Weights of a small contrastive audio-text model.
Model: log mel input, encoder arch quartznet, encoder activation relu, encoder depths [4, 7, 4], text encoder width 192.
Data: trained on single notes of musical instruments (NSynth), 184686 training examples, 1.0 epochs.
Rows from block 3 of the audio encoder, named by matrix and row number. Rows with one number belong to one channel. Each number is 50 + 12 x the weight over the matrix's rms, rounded and kept within 0 to 99. All counts start at 0.
# convs1: first pointwise conv (encoder.blocks.3.convs.1.weight, 96x96x1), inputs 0-95
# convs3: second pointwise conv (encoder.blocks.3.convs.3.weight, 96x96x1, transposed), outputs 0-95
convs1.3:58 68 42 56 54 50 34 53 40 57 67 51 48 43 67 56 30 63 47 44 42 60 45 45 50 38 34 61 46 42 65 43 48 27 51 42 55 62 62 51 53 63 45 48 61 49 66 37 47 60 56 46 43 55 44 63 49 52 70 43 33 68 42 24 54 74 52 66 38 49 40 53 52 38 76 62 57 40 79 62 52 39 31 58 76 49 53 43 59 68 37 70 34 55 74 44
convs1.7:46 63 62 64 60 53 34 58 43 52 42 45 58 52 56 56 25 53 60 71 48 33 39 55 61 29 50 48 45 52 71 34 51 30 50 47 42 34 47 48 49 46 34 51 39 39 50 49 54 56 51 69 49 36 64 58 25 54 52 65 44 42 61 42 56 63 68 63 44 43 51 69 45 55 86 51 51 56 73 44 55 71 58 42 64 43 38 41 48 64 35 61 32 28 65 67
convs1.8:38 34 60 52 47 60 52 43 49 57 56 41 65 29 69 64 60 39 52 70 47 65 48 32 20 40 37 55 56 47 39 25 66 61 64 48 39 46 59 38 62 45 68 61 57 41 64 34 31 73 41 54 43 40 39 60 61 40 46 71 29 56 61 41 60 53 39 32 24 66 42 43 52 52 33 33 55 64 15 40 61 65 63 51 47 60 28 39 44 35 53 59 33 44 22 42
convs1.9:44 57 53 59 52 37 64 52 74 71 55 78 42 55 35 69 60 36 28 41 35 36 53 59 56 51 55 60 65 57 54 52 32 38 32 54 61 30 44 39 44 48 64 68 50 45 41 68 53 57 55 46 58 40 48 36 26 62 41 61 60 40 38 39 63 47 48 39 53 48 42 50 67 62 19 39 33 60 44 63 53 49 42 26 51 57 54 64 43 34 54 50 55 47 45 45
convs1.12:45 60 55 62 39 44 52 61 42 64 53 51 48 58 68 34 67 50 72 50 52 58 65 36 86 37 57 56 48 56 59 41 60 39 40 51 47 31 48 68 38 38 63 64 37 43 44 46 38 57 51 52 69 35 48 32 39 58 38 54 55 65 48 46 63 59 43 35 45 49 35 67 37 59 63 50 48 43 54 60 55 39 53 41 32 60 45 24 41 39 59 48 41 27 41 61
convs1.13:52 56 34 61 56 62 57 44 56 56 34 72 54 58 63 64 27 60 76 53 26 34 42 50 97 79 43 61 64 34 62 52 59 46 40 44 49 66 42 49 29 25 40 44 50 34 51 47 40 60 38 55 47 39 51 44 45 67 50 49 46 63 28 49 61 57 57 60 47 53 42 52 51 57 40 44 42 52 60 43 63 40 34 49 47 64 58 44 45 53 44 42 40 56 55 42
convs1.15:47 52 32 45 51 77 70 58 54 32 66 59 53 34 52 52 36 42 51 58 54 36 48 28 44 35 61 62 44 48 68 40 57 58 50 47 41 75 30 72 37 68 66 54 50 54 65 45 51 68 71 47 54 72 54 61 46 61 46 51 50 27 56 44 57 47 36 28 36 60 46 38 48 38 26 39 42 35 49 13 50 29 37 64 51 41 20 19 59 60 36 58 62 38 32 51
convs1.18:49 62 54 53 49 50 44 48 49 53 46 52 38 63 59 51 44 45 43 52 42 54 60 43 09 47 49 43 62 44 48 35 42 38 52 30 47 35 27 38 44 40 60 42 72 43 63 58 33 55 44 50 63 71 62 59 55 40 53 54 54 66 60 35 54 56 43 53 53 56 51 58 55 55 55 76 43 58 53 61 67 74 56 55 43 63 54 53 61 66 60 61 61 48 42 62
convs1.20:52 35 50 32 48 48 50 30 49 42 45 25 57 50 71 54 57 58 50 31 31 48 38 40 56 70 50 48 44 34 64 46 62 47 49 61 45 51 54 44 68 35 46 43 58 37 57 37 33 65 42 78 30 62 62 38 44 42 49 43 45 43 54 46 27 60 53 63 62 65 70 43 48 32 44 77 54 44 56 57 66 52 23 77 54 55 30 52 65 59 53 61 77 30 46 41
convs1.21:64 50 58 57 48 32 39 40 46 59 60 33 53 67 71 74 60 22 48 50 44 36 58 46 24 58 63 41 44 40 45 37 50 62 39 36 33 59 68 39 79 36 41 42 50 34 65 51 47 56 48 56 64 69 54 50 52 58 48 47 56 53 64 63 45 31 48 45 26 63 48 40 51 30 38 39 56 49 13 56 46 63 66 53 35 56 45 42 43 37 41 51 64 64 46 49
convs1.24:50 72 39 40 45 61 48 19 38 67 64 42 55 56 66 56 32 54 56 57 52 53 33 51 35 44 44 47 59 28 58 41 56 61 47 50 41 56 57 37 49 77 53 39 41 42 43 34 53 51 51 33 50 40 60 47 63 41 68 50 35 43 29 36 70 59 68 74 49 65 55 50 43 60 62 59 46 56 80 46 41 67 55 57 58 57 75 49 52 70 25 42 50 40 55 52
convs1.25:64 61 58 55 31 44 65 28 49 61 48 45 74 48 70 66 38 52 68 61 41 55 43 56 59 42 38 46 51 46 45 45 53 36 63 50 58 27 46 71 44 55 45 60 53 38 56 49 51 38 58 45 52 60 57 40 39 60 48 39 61 52 39 40 44 49 67 47 29 46 56 60 31 40 61 44 45 38 67 79 46 72 38 70 31 44 32 52 49 62 38 45 49 46 46 28
convs1.26:68 40 32 36 50 45 52 68 59 61 45 51 48 39 55 39 60 31 53 60 50 41 41 46 19 62 58 73 33 31 45 39 49 68 54 49 39 39 42 58 38 32 54 61 61 34 41 45 55 40 56 48 40 30 48 48 59 61 54 64 36 40 61 59 35 54 46 49 34 48 46 62 55 53 29 49 57 52 41 43 34 36 48 48 65 58 56 53 42 47 61 42 42 47 27 37
convs1.28:26 77 33 45 49 59 50 64 36 50 54 50 75 46 32 58 39 65 62 57 54 37 40 49 40 65 51 32 29 55 74 46 51 36 32 36 41 54 53 41 29 57 43 63 54 40 68 41 53 55 34 46 54 37 53 56 42 32 49 51 39 47 29 48 72 75 67 73 69 50 46 72 49 57 38 68 62 67 73 58 54 43 61 56 65 39 55 23 45 68 27 53 58 63 58 39
convs1.30:70 79 48 59 55 55 42 55 59 81 55 47 29 36 45 46 67 49 25 55 48 69 52 28 36 31 41 70 42 38 51 52 49 45 47 34 55 54 66 63 40 46 55 50 56 58 47 46 55 48 61 58 68 45 58 72 51 48 49 49 66 66 44 35 38 56 50 66 63 49 47 42 39 47 41 43 29 44 61 31 42 75 42 49 79 39 56 56 32 48 30 51 57 50 55 65
convs1.31:54 79 41 65 42 41 40 32 50 37 55 67 34 62 64 51 42 47 53 48 51 46 44 53 27 57 51 58 64 53 44 27 52 44 29 59 47 43 51 30 40 57 42 63 73 51 67 57 51 60 55 30 52 48 56 49 35 37 55 29 55 56 48 44 33 37 45 49 61 54 51 71 42 37 73 62 56 66 69 62 38 58 40 50 56 43 56 38 58 75 62 54 58 40 45 60
convs1.32:49 50 51 41 39 59 54 57 42 17 45 64 73 50 51 71 46 51 86 33 48 61 46 48 44 50 44 41 50 39 45 50 65 47 44 55 61 50 43 48 61 70 35 73 40 46 54 67 53 45 80 19 52 45 47 68 38 42 49 36 42 66 11 55 58 55 60 52 44 59 34 60 41 52 58 62 62 63 41 65 52 49 42 40 68 23 44 60 54 54 40 48 50 62 42 52
convs1.34:45 66 29 69 67 57 31 30 33 65 68 37 44 38 53 37 57 30 53 69 72 77 58 32 39 47 51 53 38 74 32 53 35 49 45 55 60 53 38 57 63 52 56 44 43 51 36 44 52 52 45 55 59 40 34 62 49 56 58 66 47 46 46 69 30 15 52 59 45 30 31 27 55 32 33 51 48 36 51 41 32 55 46 54 61 46 39 52 39 18 56 62 42 49 37 48
convs1.37:57 40 38 35 52 54 55 57 49 54 50 65 49 59 35 42 45 45 51 53 63 57 57 51 52 60 69 37 60 39 52 58 32 66 47 44 48 56 67 33 38 54 54 48 51 58 56 54 60 43 49 53 46 39 56 66 52 54 46 33 64 43 49 39 54 40 46 29 56 64 60 50 64 51 31 23 40 55 05 57 14 43 47 27 54 45 46 40 49 46 50 59 67 63 46 58
convs1.38:42 52 38 41 52 55 52 50 39 36 47 69 37 50 50 52 46 24 52 58 60 42 63 50 37 37 58 31 62 41 41 49 54 49 58 58 38 41 44 29 66 45 69 38 62 43 47 54 68 42 47 67 48 48 42 39 35 55 37 53 40 38 62 65 32 60 35 56 44 56 68 66 58 61 28 51 55 67 13 40 26 52 39 40 56 52 43 42 41 51 49 72 53 61 53 29
convs1.41:63 41 59 46 59 42 36 68 43 75 56 44 33 33 56 43 53 35 32 71 39 40 44 33 18 46 60 49 40 48 61 44 50 44 58 53 50 52 54 29 56 63 40 68 45 55 32 56 47 56 40 58 31 53 42 49 45 60 59 42 44 41 38 56 33 34 38 38 51 52 48 52 46 52 21 38 38 57 47 39 46 44 50 53 51 60 44 47 55 30 69 63 37 39 25 56
convs1.44:28 67 46 38 51 65 56 35 57 58 37 32 37 60 56 51 43 67 55 45 53 56 58 47 38 61 41 58 43 52 63 39 64 46 60 49 30 46 56 69 62 57 57 61 57 48 66 46 59 66 65 31 58 60 69 40 56 50 60 44 36 41 54 25 58 62 68 75 58 38 74 52 59 50 52 78 50 51 75 49 54 56 35 52 46 57 37 53 33 74 39 54 57 35 43 35
convs1.47:46 79 34 38 52 66 44 53 53 32 52 55 52 56 54 44 58 40 57 55 73 27 58 50 29 75 47 46 53 50 54 54 60 55 39 36 38 52 34 40 63 45 57 36 59 45 52 33 48 64 55 44 58 62 75 46 36 52 47 52 57 31 36 50 38 46 62 73 64 58 69 47 65 67 70 74 48 54 71 47 54 86 39 41 51 41 54 50 67 53 56 49 30 52 41 64
convs1.49:59 43 35 40 47 56 61 46 25 42 43 68 64 68 53 61 37 65 75 46 69 49 40 68 42 62 35 45 23 47 40 39 50 62 46 48 50 44 54 29 37 69 39 63 65 53 67 43 46 53 68 63 34 67 45 59 61 38 33 42 46 43 53 38 31 68 57 69 43 59 56 55 36 45 65 50 59 44 64 60 61 58 43 44 54 57 61 52 54 69 29 59 57 49 29 62
convs1.51:38 68 68 18 49 67 56 39 46 50 65 24 57 59 41 58 46 64 64 75 39 37 51 30 33 55 64 55 47 32 66 41 49 35 71 43 41 49 35 60 44 57 69 58 67 44 59 29 44 58 26 67 52 39 39 37 54 43 64 39 64 73 58 42 53 43 64 61 51 46 63 45 52 64 31 54 53 60 38 50 57 61 38 67 55 56 36 51 49 71 33 37 50 52 52 34
convs1.52:33 58 38 44 81 33 37 34 55 74 47 31 62 55 50 53 45 49 46 47 62 34 35 52 48 36 43 39 57 63 85 35 52 55 47 49 40 67 61 57 51 69 42 55 75 47 61 26 54 33 44 29 29 34 39 56 37 42 39 40 47 40 29 44 43 58 49 55 44 48 47 71 46 43 59 42 56 48 79 53 51 59 47 56 69 33 77 49 49 76 34 58 25 38 45 38
convs1.53:42 68 67 34 54 62 42 48 60 31 49 33 38 37 34 47 39 76 56 26 53 49 62 51 49 60 58 47 37 52 55 41 26 36 36 60 48 66 50 63 63 29 38 59 43 51 69 52 42 58 59 76 62 49 54 66 56 44 78 38 42 28 42 59 56 41 63 47 61 43 53 58 48 37 62 51 37 47 93 61 65 64 31 49 66 43 52 27 32 53 27 44 38 38 47 26
convs1.54:47 45 48 70 57 60 41 45 55 43 43 59 58 61 62 47 46 74 56 30 65 55 62 41 41 59 40 41 58 52 52 51 59 44 57 53 41 55 39 50 35 51 57 72 53 53 62 40 52 67 68 44 58 58 49 48 48 34 63 35 27 47 38 61 42 57 71 82 44 45 61 54 68 61 66 78 54 38 74 62 58 48 29 43 72 48 56 43 65 80 49 52 41 48 36 71
convs1.57:33 24 52 56 30 50 53 38 34 34 49 67 48 68 61 39 81 27 69 43 45 49 67 36 59 42 49 61 51 68 55 43 57 33 53 75 46 30 57 25 43 56 52 40 48 40 63 66 60 50 70 37 71 27 76 60 61 37 42 33 70 50 49 45 28 68 45 46 65 55 43 58 39 44 63 81 70 61 49 57 39 39 56 39 45 36 36 49 32 39 64 49 57 71 59 49
convs1.58:44 63 49 48 60 48 64 54 40 77 49 59 49 50 40 51 64 45 34 62 51 41 60 37 36 46 42 51 45 50 37 45 43 46 50 58 57 31 38 21 61 55 51 64 39 30 52 67 52 40 54 34 42 51 44 56 41 48 38 54 43 50 59 50 46 61 60 35 47 56 67 49 58 39 66 72 47 61 40 34 47 65 50 58 47 59 00 58 38 61 44 53 56 44 47 59
convs1.63:53 71 51 65 59 47 56 41 37 52 49 47 42 73 67 53 61 42 41 55 45 42 49 69 26 43 61 48 52 48 59 46 51 52 58 53 40 63 64 39 54 69 55 37 43 50 61 26 49 40 57 48 32 57 54 33 48 50 47 36 65 37 19 43 36 55 67 62 53 52 46 83 55 44 59 70 56 55 71 55 50 75 55 50 47 51 67 18 48 91 44 53 16 67 47 55
convs1.64:45 61 69 63 50 39 31 42 39 49 50 57 27 55 41 50 51 57 39 64 33 67 50 43 20 54 43 53 51 54 56 38 43 38 41 35 29 68 40 40 46 54 59 50 48 47 32 52 53 62 63 63 34 60 37 62 58 51 45 42 51 51 60 54 48 70 37 45 54 54 38 60 44 46 18 56 34 38 38 31 49 44 72 29 68 43 31 54 55 37 54 51 39 51 32 61
convs1.72:32 60 53 57 45 34 39 43 35 57 47 75 51 34 36 35 55 65 75 60 44 30 59 34 79 43 60 70 32 38 69 54 34 50 52 59 58 38 59 56 45 58 43 48 48 52 30 53 47 42 53 68 39 63 46 36 26 52 47 67 49 54 49 31 57 51 62 64 33 52 40 52 53 51 57 64 55 43 67 72 44 58 39 68 50 55 44 30 33 36 39 45 54 54 49 45
convs1.74:40 34 64 42 53 37 58 58 55 54 54 63 57 57 35 52 62 43 70 33 44 49 47 38 68 50 70 52 42 57 55 45 72 59 65 65 46 41 42 49 43 27 49 57 61 38 28 37 45 47 69 35 59 42 66 70 48 50 61 36 44 68 50 38 51 51 42 68 48 41 66 54 60 26 42 54 63 66 69 77 47 58 55 43 56 37 65 36 54 56 52 43 54 43 68 54
convs1.76:44 53 64 47 40 70 55 34 65 34 73 69 57 50 36 36 34 60 87 45 48 41 56 56 50 63 61 41 44 52 34 61 58 56 45 53 36 60 46 60 33 40 52 60 46 42 62 58 56 59 58 52 46 70 41 47 51 36 66 49 56 42 33 68 37 45 60 59 54 46 51 65 52 40 79 47 19 57 89 44 55 52 49 52 49 37 46 48 49 39 69 38 43 55 44 42
convs1.78:54 82 72 37 63 40 48 41 55 48 55 34 42 66 26 66 42 63 41 42 52 57 66 51 45 62 52 51 50 40 48 52 44 31 52 49 53 63 47 34 46 59 62 52 50 56 54 56 49 62 51 35 68 62 55 52 29 35 57 51 43 58 37 43 63 46 64 50 51 47 45 50 44 50 85 54 35 38 76 74 53 56 43 53 49 60 56 37 55 69 37 48 49 36 55 44
convs3.3:55 46 35 67 41 64 24 51 29 21 71 30 30 66 66 17 39 65 24 46 24 78 35 68 71 40 65 47 80 19 31 48 41 44 72 43 27 39 46 44 46 30 44 19 75 36 47 56 62 25 45 35 63 54 45 36 47 64 38 51 65 45 62 55 45 13 57 38 44 53 56 56 50 54 58 25 59 74 60 27 33 42 40 43 49 49 30 61 36 33 74 59 61 40 31 40
convs3.7:49 69 21 59 42 47 19 35 42 26 44 49 22 72 40 32 55 63 45 30 54 60 48 54 73 39 60 46 57 33 36 54 31 28 56 49 28 35 40 43 55 32 64 38 72 34 21 47 73 30 41 43 75 49 32 37 39 64 32 73 56 57 86 56 44 39 53 36 52 55 88 70 30 62 58 34 66 64 49 45 54 52 25 25 58 38 56 59 50 39 71 57 37 26 51 40
convs3.8:55 58 57 40 45 44 62 53 50 73 39 52 52 32 70 59 33 37 51 62 43 36 46 41 34 46 60 53 51 57 46 49 60 60 55 58 46 39 61 47 65 37 44 58 64 72 43 37 46 53 65 63 59 44 51 48 61 56 58 32 46 35 50 59 38 63 38 51 48 52 48 60 52 60 46 52 36 44 36 45 41 50 58 62 52 58 35 37 54 54 47 38 51 51 51 52
convs3.9:33 52 76 37 61 45 40 54 47 63 52 45 59 42 58 49 55 43 38 58 64 48 54 60 64 52 55 43 45 54 50 26 34 61 40 51 58 73 50 41 52 47 41 52 55 42 34 69 69 54 41 52 38 44 57 49 47 28 64 63 48 54 63 68 39 50 49 39 63 59 46 46 57 69 50 62 37 43 33 63 68 51 33 28 63 38 42 65 32 45 53 44 48 66 66 47
convs3.12:64 41 44 50 40 62 66 52 61 58 42 57 57 61 79 44 38 57 64 48 45 52 34 29 48 49 66 36 45 56 46 49 56 58 60 41 52 31 39 57 62 53 65 45 54 46 60 51 39 71 73 57 48 37 46 39 69 75 42 34 42 37 36 44 31 47 54 56 47 54 37 56 76 35 40 43 57 43 39 54 58 67 41 60 38 54 51 48 51 68 58 53 77 54 51 47
convs3.13:51 61 53 54 59 56 57 22 65 42 66 32 38 39 41 46 94 47 21 56 62 50 45 80 68 53 53 60 56 49 27 48 43 33 34 62 53 43 47 43 26 34 21 46 61 36 38 51 61 48 55 55 50 64 36 51 50 64 62 44 58 79 33 50 51 34 60 50 48 43 70 48 59 61 61 51 36 66 43 55 58 54 49 29 67 14 36 42 37 44 59 64 52 24 32 50
convs3.15:44 34 60 53 45 52 42 42 35 39 56 28 50 38 48 48 54 69 26 41 39 68 54 49 56 43 61 52 40 43 53 38 38 48 48 28 44 50 59 56 42 38 44 56 37 36 42 63 54 36 51 66 50 47 39 59 41 47 45 68 51 62 70 39 72 39 48 37 26 36 39 42 38 45 52 30 46 50 46 61 57 37 44 32 46 32 46 60 50 26 65 60 59 44 62 55
convs3.18:49 51 47 34 62 55 47 48 47 46 41 62 39 64 60 43 46 58 47 59 34 57 51 67 45 44 43 49 55 47 56 60 48 54 44 58 36 59 67 68 69 47 48 58 62 38 64 45 54 39 63 54 60 42 51 47 44 52 49 57 55 55 37 52 58 45 63 44 37 32 42 51 52 54 63 45 60 44 55 59 48 60 42 47 44 45 66 51 51 56 46 51 47 60 43 67
convs3.20:59 44 52 64 53 54 66 38 45 58 58 60 61 58 48 63 38 38 44 61 35 49 41 52 60 46 59 37 37 54 45 53 36 68 62 45 44 51 56 41 61 56 52 65 58 59 53 39 45 35 48 62 61 53 60 62 53 51 32 46 63 52 43 38 44 34 48 39 48 43 54 51 42 52 55 44 55 54 60 45 57 31 41 49 50 63 53 41 59 53 46 50 56 58 41 56
convs3.21:54 61 50 62 52 35 60 43 64 58 59 44 43 52 51 52 57 52 59 45 41 56 59 55 45 50 51 66 48 64 50 50 35 69 48 51 35 45 49 49 42 56 57 52 39 44 36 48 48 50 52 52 60 50 41 45 52 54 41 43 44 42 35 56 40 33 47 57 48 51 63 62 56 54 51 47 61 46 59 53 30 42 50 36 37 55 65 50 54 47 52 47 45 44 49 56
convs3.24:65 39 52 64 23 74 37 49 47 39 82 43 34 65 54 41 54 42 37 16 27 64 41 58 47 31 47 32 64 50 57 53 38 55 56 30 13 40 41 20 62 43 44 24 65 45 32 61 65 20 38 35 40 36 26 34 57 70 37 50 45 58 51 28 66 29 43 51 39 59 47 50 62 73 35 36 58 65 85 56 27 75 43 37 68 62 28 55 59 33 58 50 74 68 40 27
convs3.25:51 53 42 48 58 55 47 56 60 32 48 51 43 62 55 43 54 47 54 51 40 60 48 43 48 47 47 44 58 42 42 43 43 44 56 55 51 52 54 62 48 40 53 40 53 34 49 31 49 40 48 44 65 41 43 27 58 68 39 52 59 58 53 53 55 44 28 47 58 42 46 51 33 58 45 49 53 55 40 40 59 60 24 55 54 36 50 58 46 42 45 41 44 38 40 49
convs3.26:45 51 46 45 67 47 31 30 53 45 54 46 53 59 59 58 51 49 43 62 47 48 65 42 49 43 38 34 47 47 54 46 46 65 57 45 47 61 70 44 59 45 48 50 50 56 54 59 42 47 52 56 37 46 46 65 54 39 43 58 46 47 48 46 62 48 37 49 54 33 60 48 44 54 38 47 62 38 41 40 54 43 60 53 61 46 54 56 53 48 36 46 53 57 45 52
convs3.28:24 63 51 21 62 34 53 54 74 43 41 66 71 47 50 75 37 40 64 54 58 34 51 40 59 84 49 39 31 66 67 56 59 51 29 69 77 64 49 64 53 40 50 59 40 57 68 22 36 68 69 59 48 53 76 79 52 21 68 48 54 41 60 65 53 44 34 54 63 57 43 54 35 40 60 68 50 29 17 60 60 49 62 57 22 29 59 25 68 58 39 51 17 48 49 67
convs3.30:61 46 43 47 28 43 42 50 48 58 54 46 41 47 51 62 54 54 52 50 43 43 45 33 33 38 51 55 55 39 40 47 55 49 57 68 37 53 48 57 53 45 33 55 32 45 59 49 43 49 59 50 46 48 46 30 34 70 41 37 63 34 58 56 36 42 57 47 51 44 55 56 42 66 43 41 45 70 56 50 33 42 47 58 36 44 40 49 48 60 60 39 41 65 51 57
convs3.31:36 67 39 35 57 19 43 59 53 53 43 62 45 24 45 66 59 42 53 60 50 37 59 38 44 78 35 47 29 73 51 34 70 57 32 63 74 59 57 68 50 68 28 79 53 76 79 34 46 74 79 73 30 65 52 75 58 56 55 35 24 30 34 65 44 50 43 48 85 49 50 25 58 53 41 72 18 35 42 64 59 34 74 56 41 31 83 24 46 57 47 59 45 38 59 78
convs3.32:77 26 34 60 41 76 40 56 24 32 80 66 49 52 39 38 49 59 58 54 39 41 35 41 51 37 39 74 51 40 27 45 46 33 37 52 64 32 58 58 29 62 65 53 60 43 47 47 62 53 25 74 45 25 54 17 42 63 56 52 58 44 24 47 62 53 60 49 08 39 29 66 59 59 51 46 76 60 67 34 58 57 58 51 52 51 67 47 45 34 46 51 74 40 39 41
convs3.34:59 41 30 38 42 44 64 43 44 60 47 49 52 58 55 71 37 41 38 53 40 43 35 19 36 44 47 37 54 61 25 50 59 33 51 65 59 30 52 44 63 32 42 42 42 58 56 41 46 37 76 50 27 54 49 51 39 80 44 28 30 32 53 45 38 62 41 59 54 53 47 55 45 66 44 43 36 46 42 55 43 52 52 52 48 58 56 51 75 62 62 59 42 49 51 36
convs3.37:41 59 51 62 49 38 56 31 58 57 35 40 43 46 41 45 60 46 49 40 59 56 60 46 62 48 57 56 55 55 54 53 56 44 61 51 40 56 47 37 50 51 48 36 58 36 45 56 41 59 41 65 54 48 44 68 51 55 50 34 40 41 55 45 42 47 49 41 42 57 40 52 48 50 66 57 62 63 48 58 41 56 50 47 47 47 42 51 50 52 39 44 49 42 53 49
convs3.38:47 58 58 62 57 52 56 45 43 56 47 36 34 46 56 34 63 38 38 49 60 56 46 46 38 59 50 53 57 69 48 54 68 70 64 40 56 66 61 45 60 49 60 51 36 47 62 49 45 50 58 53 44 57 49 45 48 39 54 67 49 49 56 46 63 64 43 63 48 51 58 38 47 51 47 46 54 50 39 49 39 62 40 62 38 47 45 45 43 49 40 50 35 56 55 50
convs3.41:47 58 35 57 43 36 46 45 32 31 65 32 26 74 37 46 57 76 33 62 51 74 47 46 82 55 55 49 77 52 39 51 48 38 48 36 57 35 49 69 48 51 67 44 55 30 45 65 50 48 28 63 51 55 39 51 45 55 45 88 73 61 43 39 75 32 80 37 41 40 60 54 59 43 64 40 59 60 74 37 69 64 44 38 64 46 50 41 31 22 52 92 43 40 38 30
convs3.44:30 47 61 54 77 39 41 60 77 37 46 68 49 33 41 57 50 43 53 66 52 30 74 44 57 48 34 45 47 54 71 61 69 66 39 70 74 66 67 64 40 49 54 56 42 43 49 43 26 73 58 57 38 54 45 69 58 28 60 53 40 35 58 41 58 58 29 41 57 49 48 38 46 38 50 43 49 46 21 59 52 59 48 64 34 52 74 48 44 55 44 47 41 51 50 65
convs3.47:54 53 55 51 55 33 49 67 44 58 30 62 61 34 56 47 45 40 52 65 71 30 64 42 41 62 22 53 43 53 46 56 85 67 35 62 37 68 57 81 36 55 43 41 40 55 68 51 37 59 68 60 41 54 61 55 68 62 55 36 32 40 34 60 55 42 25 55 68 64 54 37 66 38 58 64 26 45 35 64 59 27 71 55 38 43 58 18 57 51 57 71 45 53 65 69
convs3.49:27 67 65 60 46 45 62 54 72 58 35 58 59 47 41 75 51 27 64 52 60 39 59 31 47 53 55 48 32 37 56 55 64 53 46 66 47 39 52 70 42 57 29 62 52 50 66 35 52 50 64 51 45 53 67 63 46 43 53 50 55 43 33 62 55 65 33 74 46 60 46 34 54 54 59 38 24 28 47 80 64 35 59 45 40 58 50 34 44 53 50 58 32 57 57 62
convs3.51:46 55 61 69 61 50 47 67 39 45 31 45 55 49 54 54 47 25 71 37 53 48 58 21 29 59 57 58 43 34 47 51 61 49 61 47 42 44 35 38 42 54 52 38 49 58 51 40 51 64 58 51 46 42 57 39 63 57 40 35 21 47 49 60 49 42 47 63 68 46 28 72 41 48 40 48 41 50 57 46 44 39 55 40 35 60 38 45 41 49 43 43 31 58 45 40
convs3.52:41 61 49 41 56 33 67 54 67 69 44 72 54 36 38 73 54 39 57 79 66 25 72 61 36 81 37 47 34 80 67 55 70 65 47 59 62 58 74 58 48 60 46 65 56 67 46 41 18 84 62 61 48 59 71 78 55 16 84 61 38 36 41 62 54 62 57 73 42 53 38 52 44 14 41 77 47 24 23 53 76 31 70 51 25 48 99 50 48 54 43 48 37 48 51 71
convs3.53:45 41 71 49 45 33 75 64 51 50 42 59 50 48 56 70 63 43 54 65 74 49 46 61 43 62 40 87 59 55 86 21 69 53 37 52 62 75 60 75 42 61 41 66 20 48 66 62 58 68 81 57 38 53 56 58 65 37 66 35 29 60 48 53 50 39 45 46 55 85 45 39 72 40 47 74 37 52 37 68 72 60 58 65 46 45 50 52 67 53 48 51 44 63 59 63
convs3.54:61 42 35 72 27 75 43 29 13 34 67 49 44 52 62 22 43 50 26 49 30 76 22 70 46 41 55 64 71 41 43 55 38 42 54 32 20 44 54 24 60 40 66 41 45 49 33 64 68 40 44 45 51 59 20 21 32 80 21 59 48 60 55 51 40 29 67 35 41 46 44 59 45 61 44 57 77 75 77 34 49 69 34 41 69 47 52 62 53 34 68 35 63 54 35 41
convs3.57:53 50 34 61 38 62 50 53 64 51 55 59 66 62 48 51 34 57 56 61 33 34 44 43 49 50 56 61 58 53 54 41 50 29 44 52 51 53 69 67 35 37 61 59 40 61 58 27 28 61 55 44 61 51 36 57 32 48 50 45 32 57 25 37 62 56 52 57 45 49 60 42 37 31 40 33 47 40 45 31 70 53 37 62 64 53 55 47 37 40 45 48 41 63 35 42
convs3.58:43 77 39 51 55 61 72 75 49 54 29 67 49 71 50 59 29 36 60 71 61 55 52 42 49 44 47 51 62 34 43 31 62 29 51 25 44 61 45 46 73 72 44 60 57 66 48 50 61 43 71 31 41 22 57 37 64 44 38 49 51 47 65 62 25 45 58 57 65 44 51 63 40 58 30 58 55 29 43 38 62 67 43 56 81 64 53 55 38 60 47 36 48 39 66 30
convs3.63:28 50 49 25 70 49 68 50 64 60 23 57 46 30 48 74 55 48 55 54 65 51 80 35 45 75 42 72 43 70 66 65 68 57 33 79 83 48 43 53 27 58 60 84 37 66 71 12 26 74 46 59 36 60 71 64 77 43 70 51 42 31 34 77 63 73 45 76 73 45 50 38 61 26 62 59 29 14 37 54 71 21 60 49 16 46 99 30 55 56 35 67 41 39 57 79
convs3.64:45 56 54 59 52 55 67 62 53 71 52 59 54 43 80 57 27 41 49 72 54 29 36 45 40 51 38 47 53 51 48 51 55 40 30 50 51 65 63 52 54 64 57 45 60 67 61 55 54 39 59 43 65 57 60 46 65 51 54 29 48 42 37 49 22 52 40 67 54 51 53 44 50 47 30 51 61 50 40 41 61 53 53 63 61 56 53 57 58 74 61 23 35 71 62 60
convs3.72:60 41 49 27 54 60 50 54 43 62 64 55 51 40 71 57 24 33 59 54 37 52 50 59 46 65 52 54 42 52 52 46 48 34 50 53 52 45 57 42 65 50 60 59 49 71 74 41 34 48 61 68 29 47 65 47 47 48 47 43 43 39 47 52 39 65 42 41 38 59 28 54 60 45 36 67 57 44 59 52 60 49 54 82 61 62 42 34 46 56 44 47 63 67 39 41
convs3.74:56 51 33 59 58 47 64 55 56 38 41 59 42 56 56 44 54 38 32 62 58 59 39 57 50 54 51 57 49 34 47 58 63 42 56 55 61 48 47 42 47 52 32 38 54 41 37 38 44 46 60 42 42 54 66 50 49 63 43 51 54 66 54 42 65 56 29 67 59 63 51 44 81 61 50 63 32 58 62 41 59 66 68 56 66 47 51 48 55 54 66 42 59 55 47 35
convs3.76:54 30 78 45 44 50 69 72 65 49 39 69 58 34 44 64 62 32 48 69 63 51 50 38 45 55 19 81 46 58 77 17 74 73 54 52 37 68 72 62 58 61 29 57 28 54 66 56 56 52 76 59 33 53 64 71 69 53 59 31 38 36 48 67 33 50 20 56 64 63 36 32 67 48 33 54 38 62 55 65 53 35 53 57 59 64 58 39 82 62 46 57 40 56 63 66
convs3.78:72 44 27 78 30 66 44 38 26 39 51 51 20 72 43 45 35 63 46 23 37 73 25 46 50 17 64 45 71 19 46 69 30 37 73 36 35 39 13 35 59 42 70 27 77 25 32 56 53 29 25 34 73 20 36 32 37 53 15 48 65 76 56 29 48 40 71 47 54 47 64 84 45 63 64 12 75 54 66 37 30 68 16 32 59 47 23 72 53 42 48 58 39 47 37 47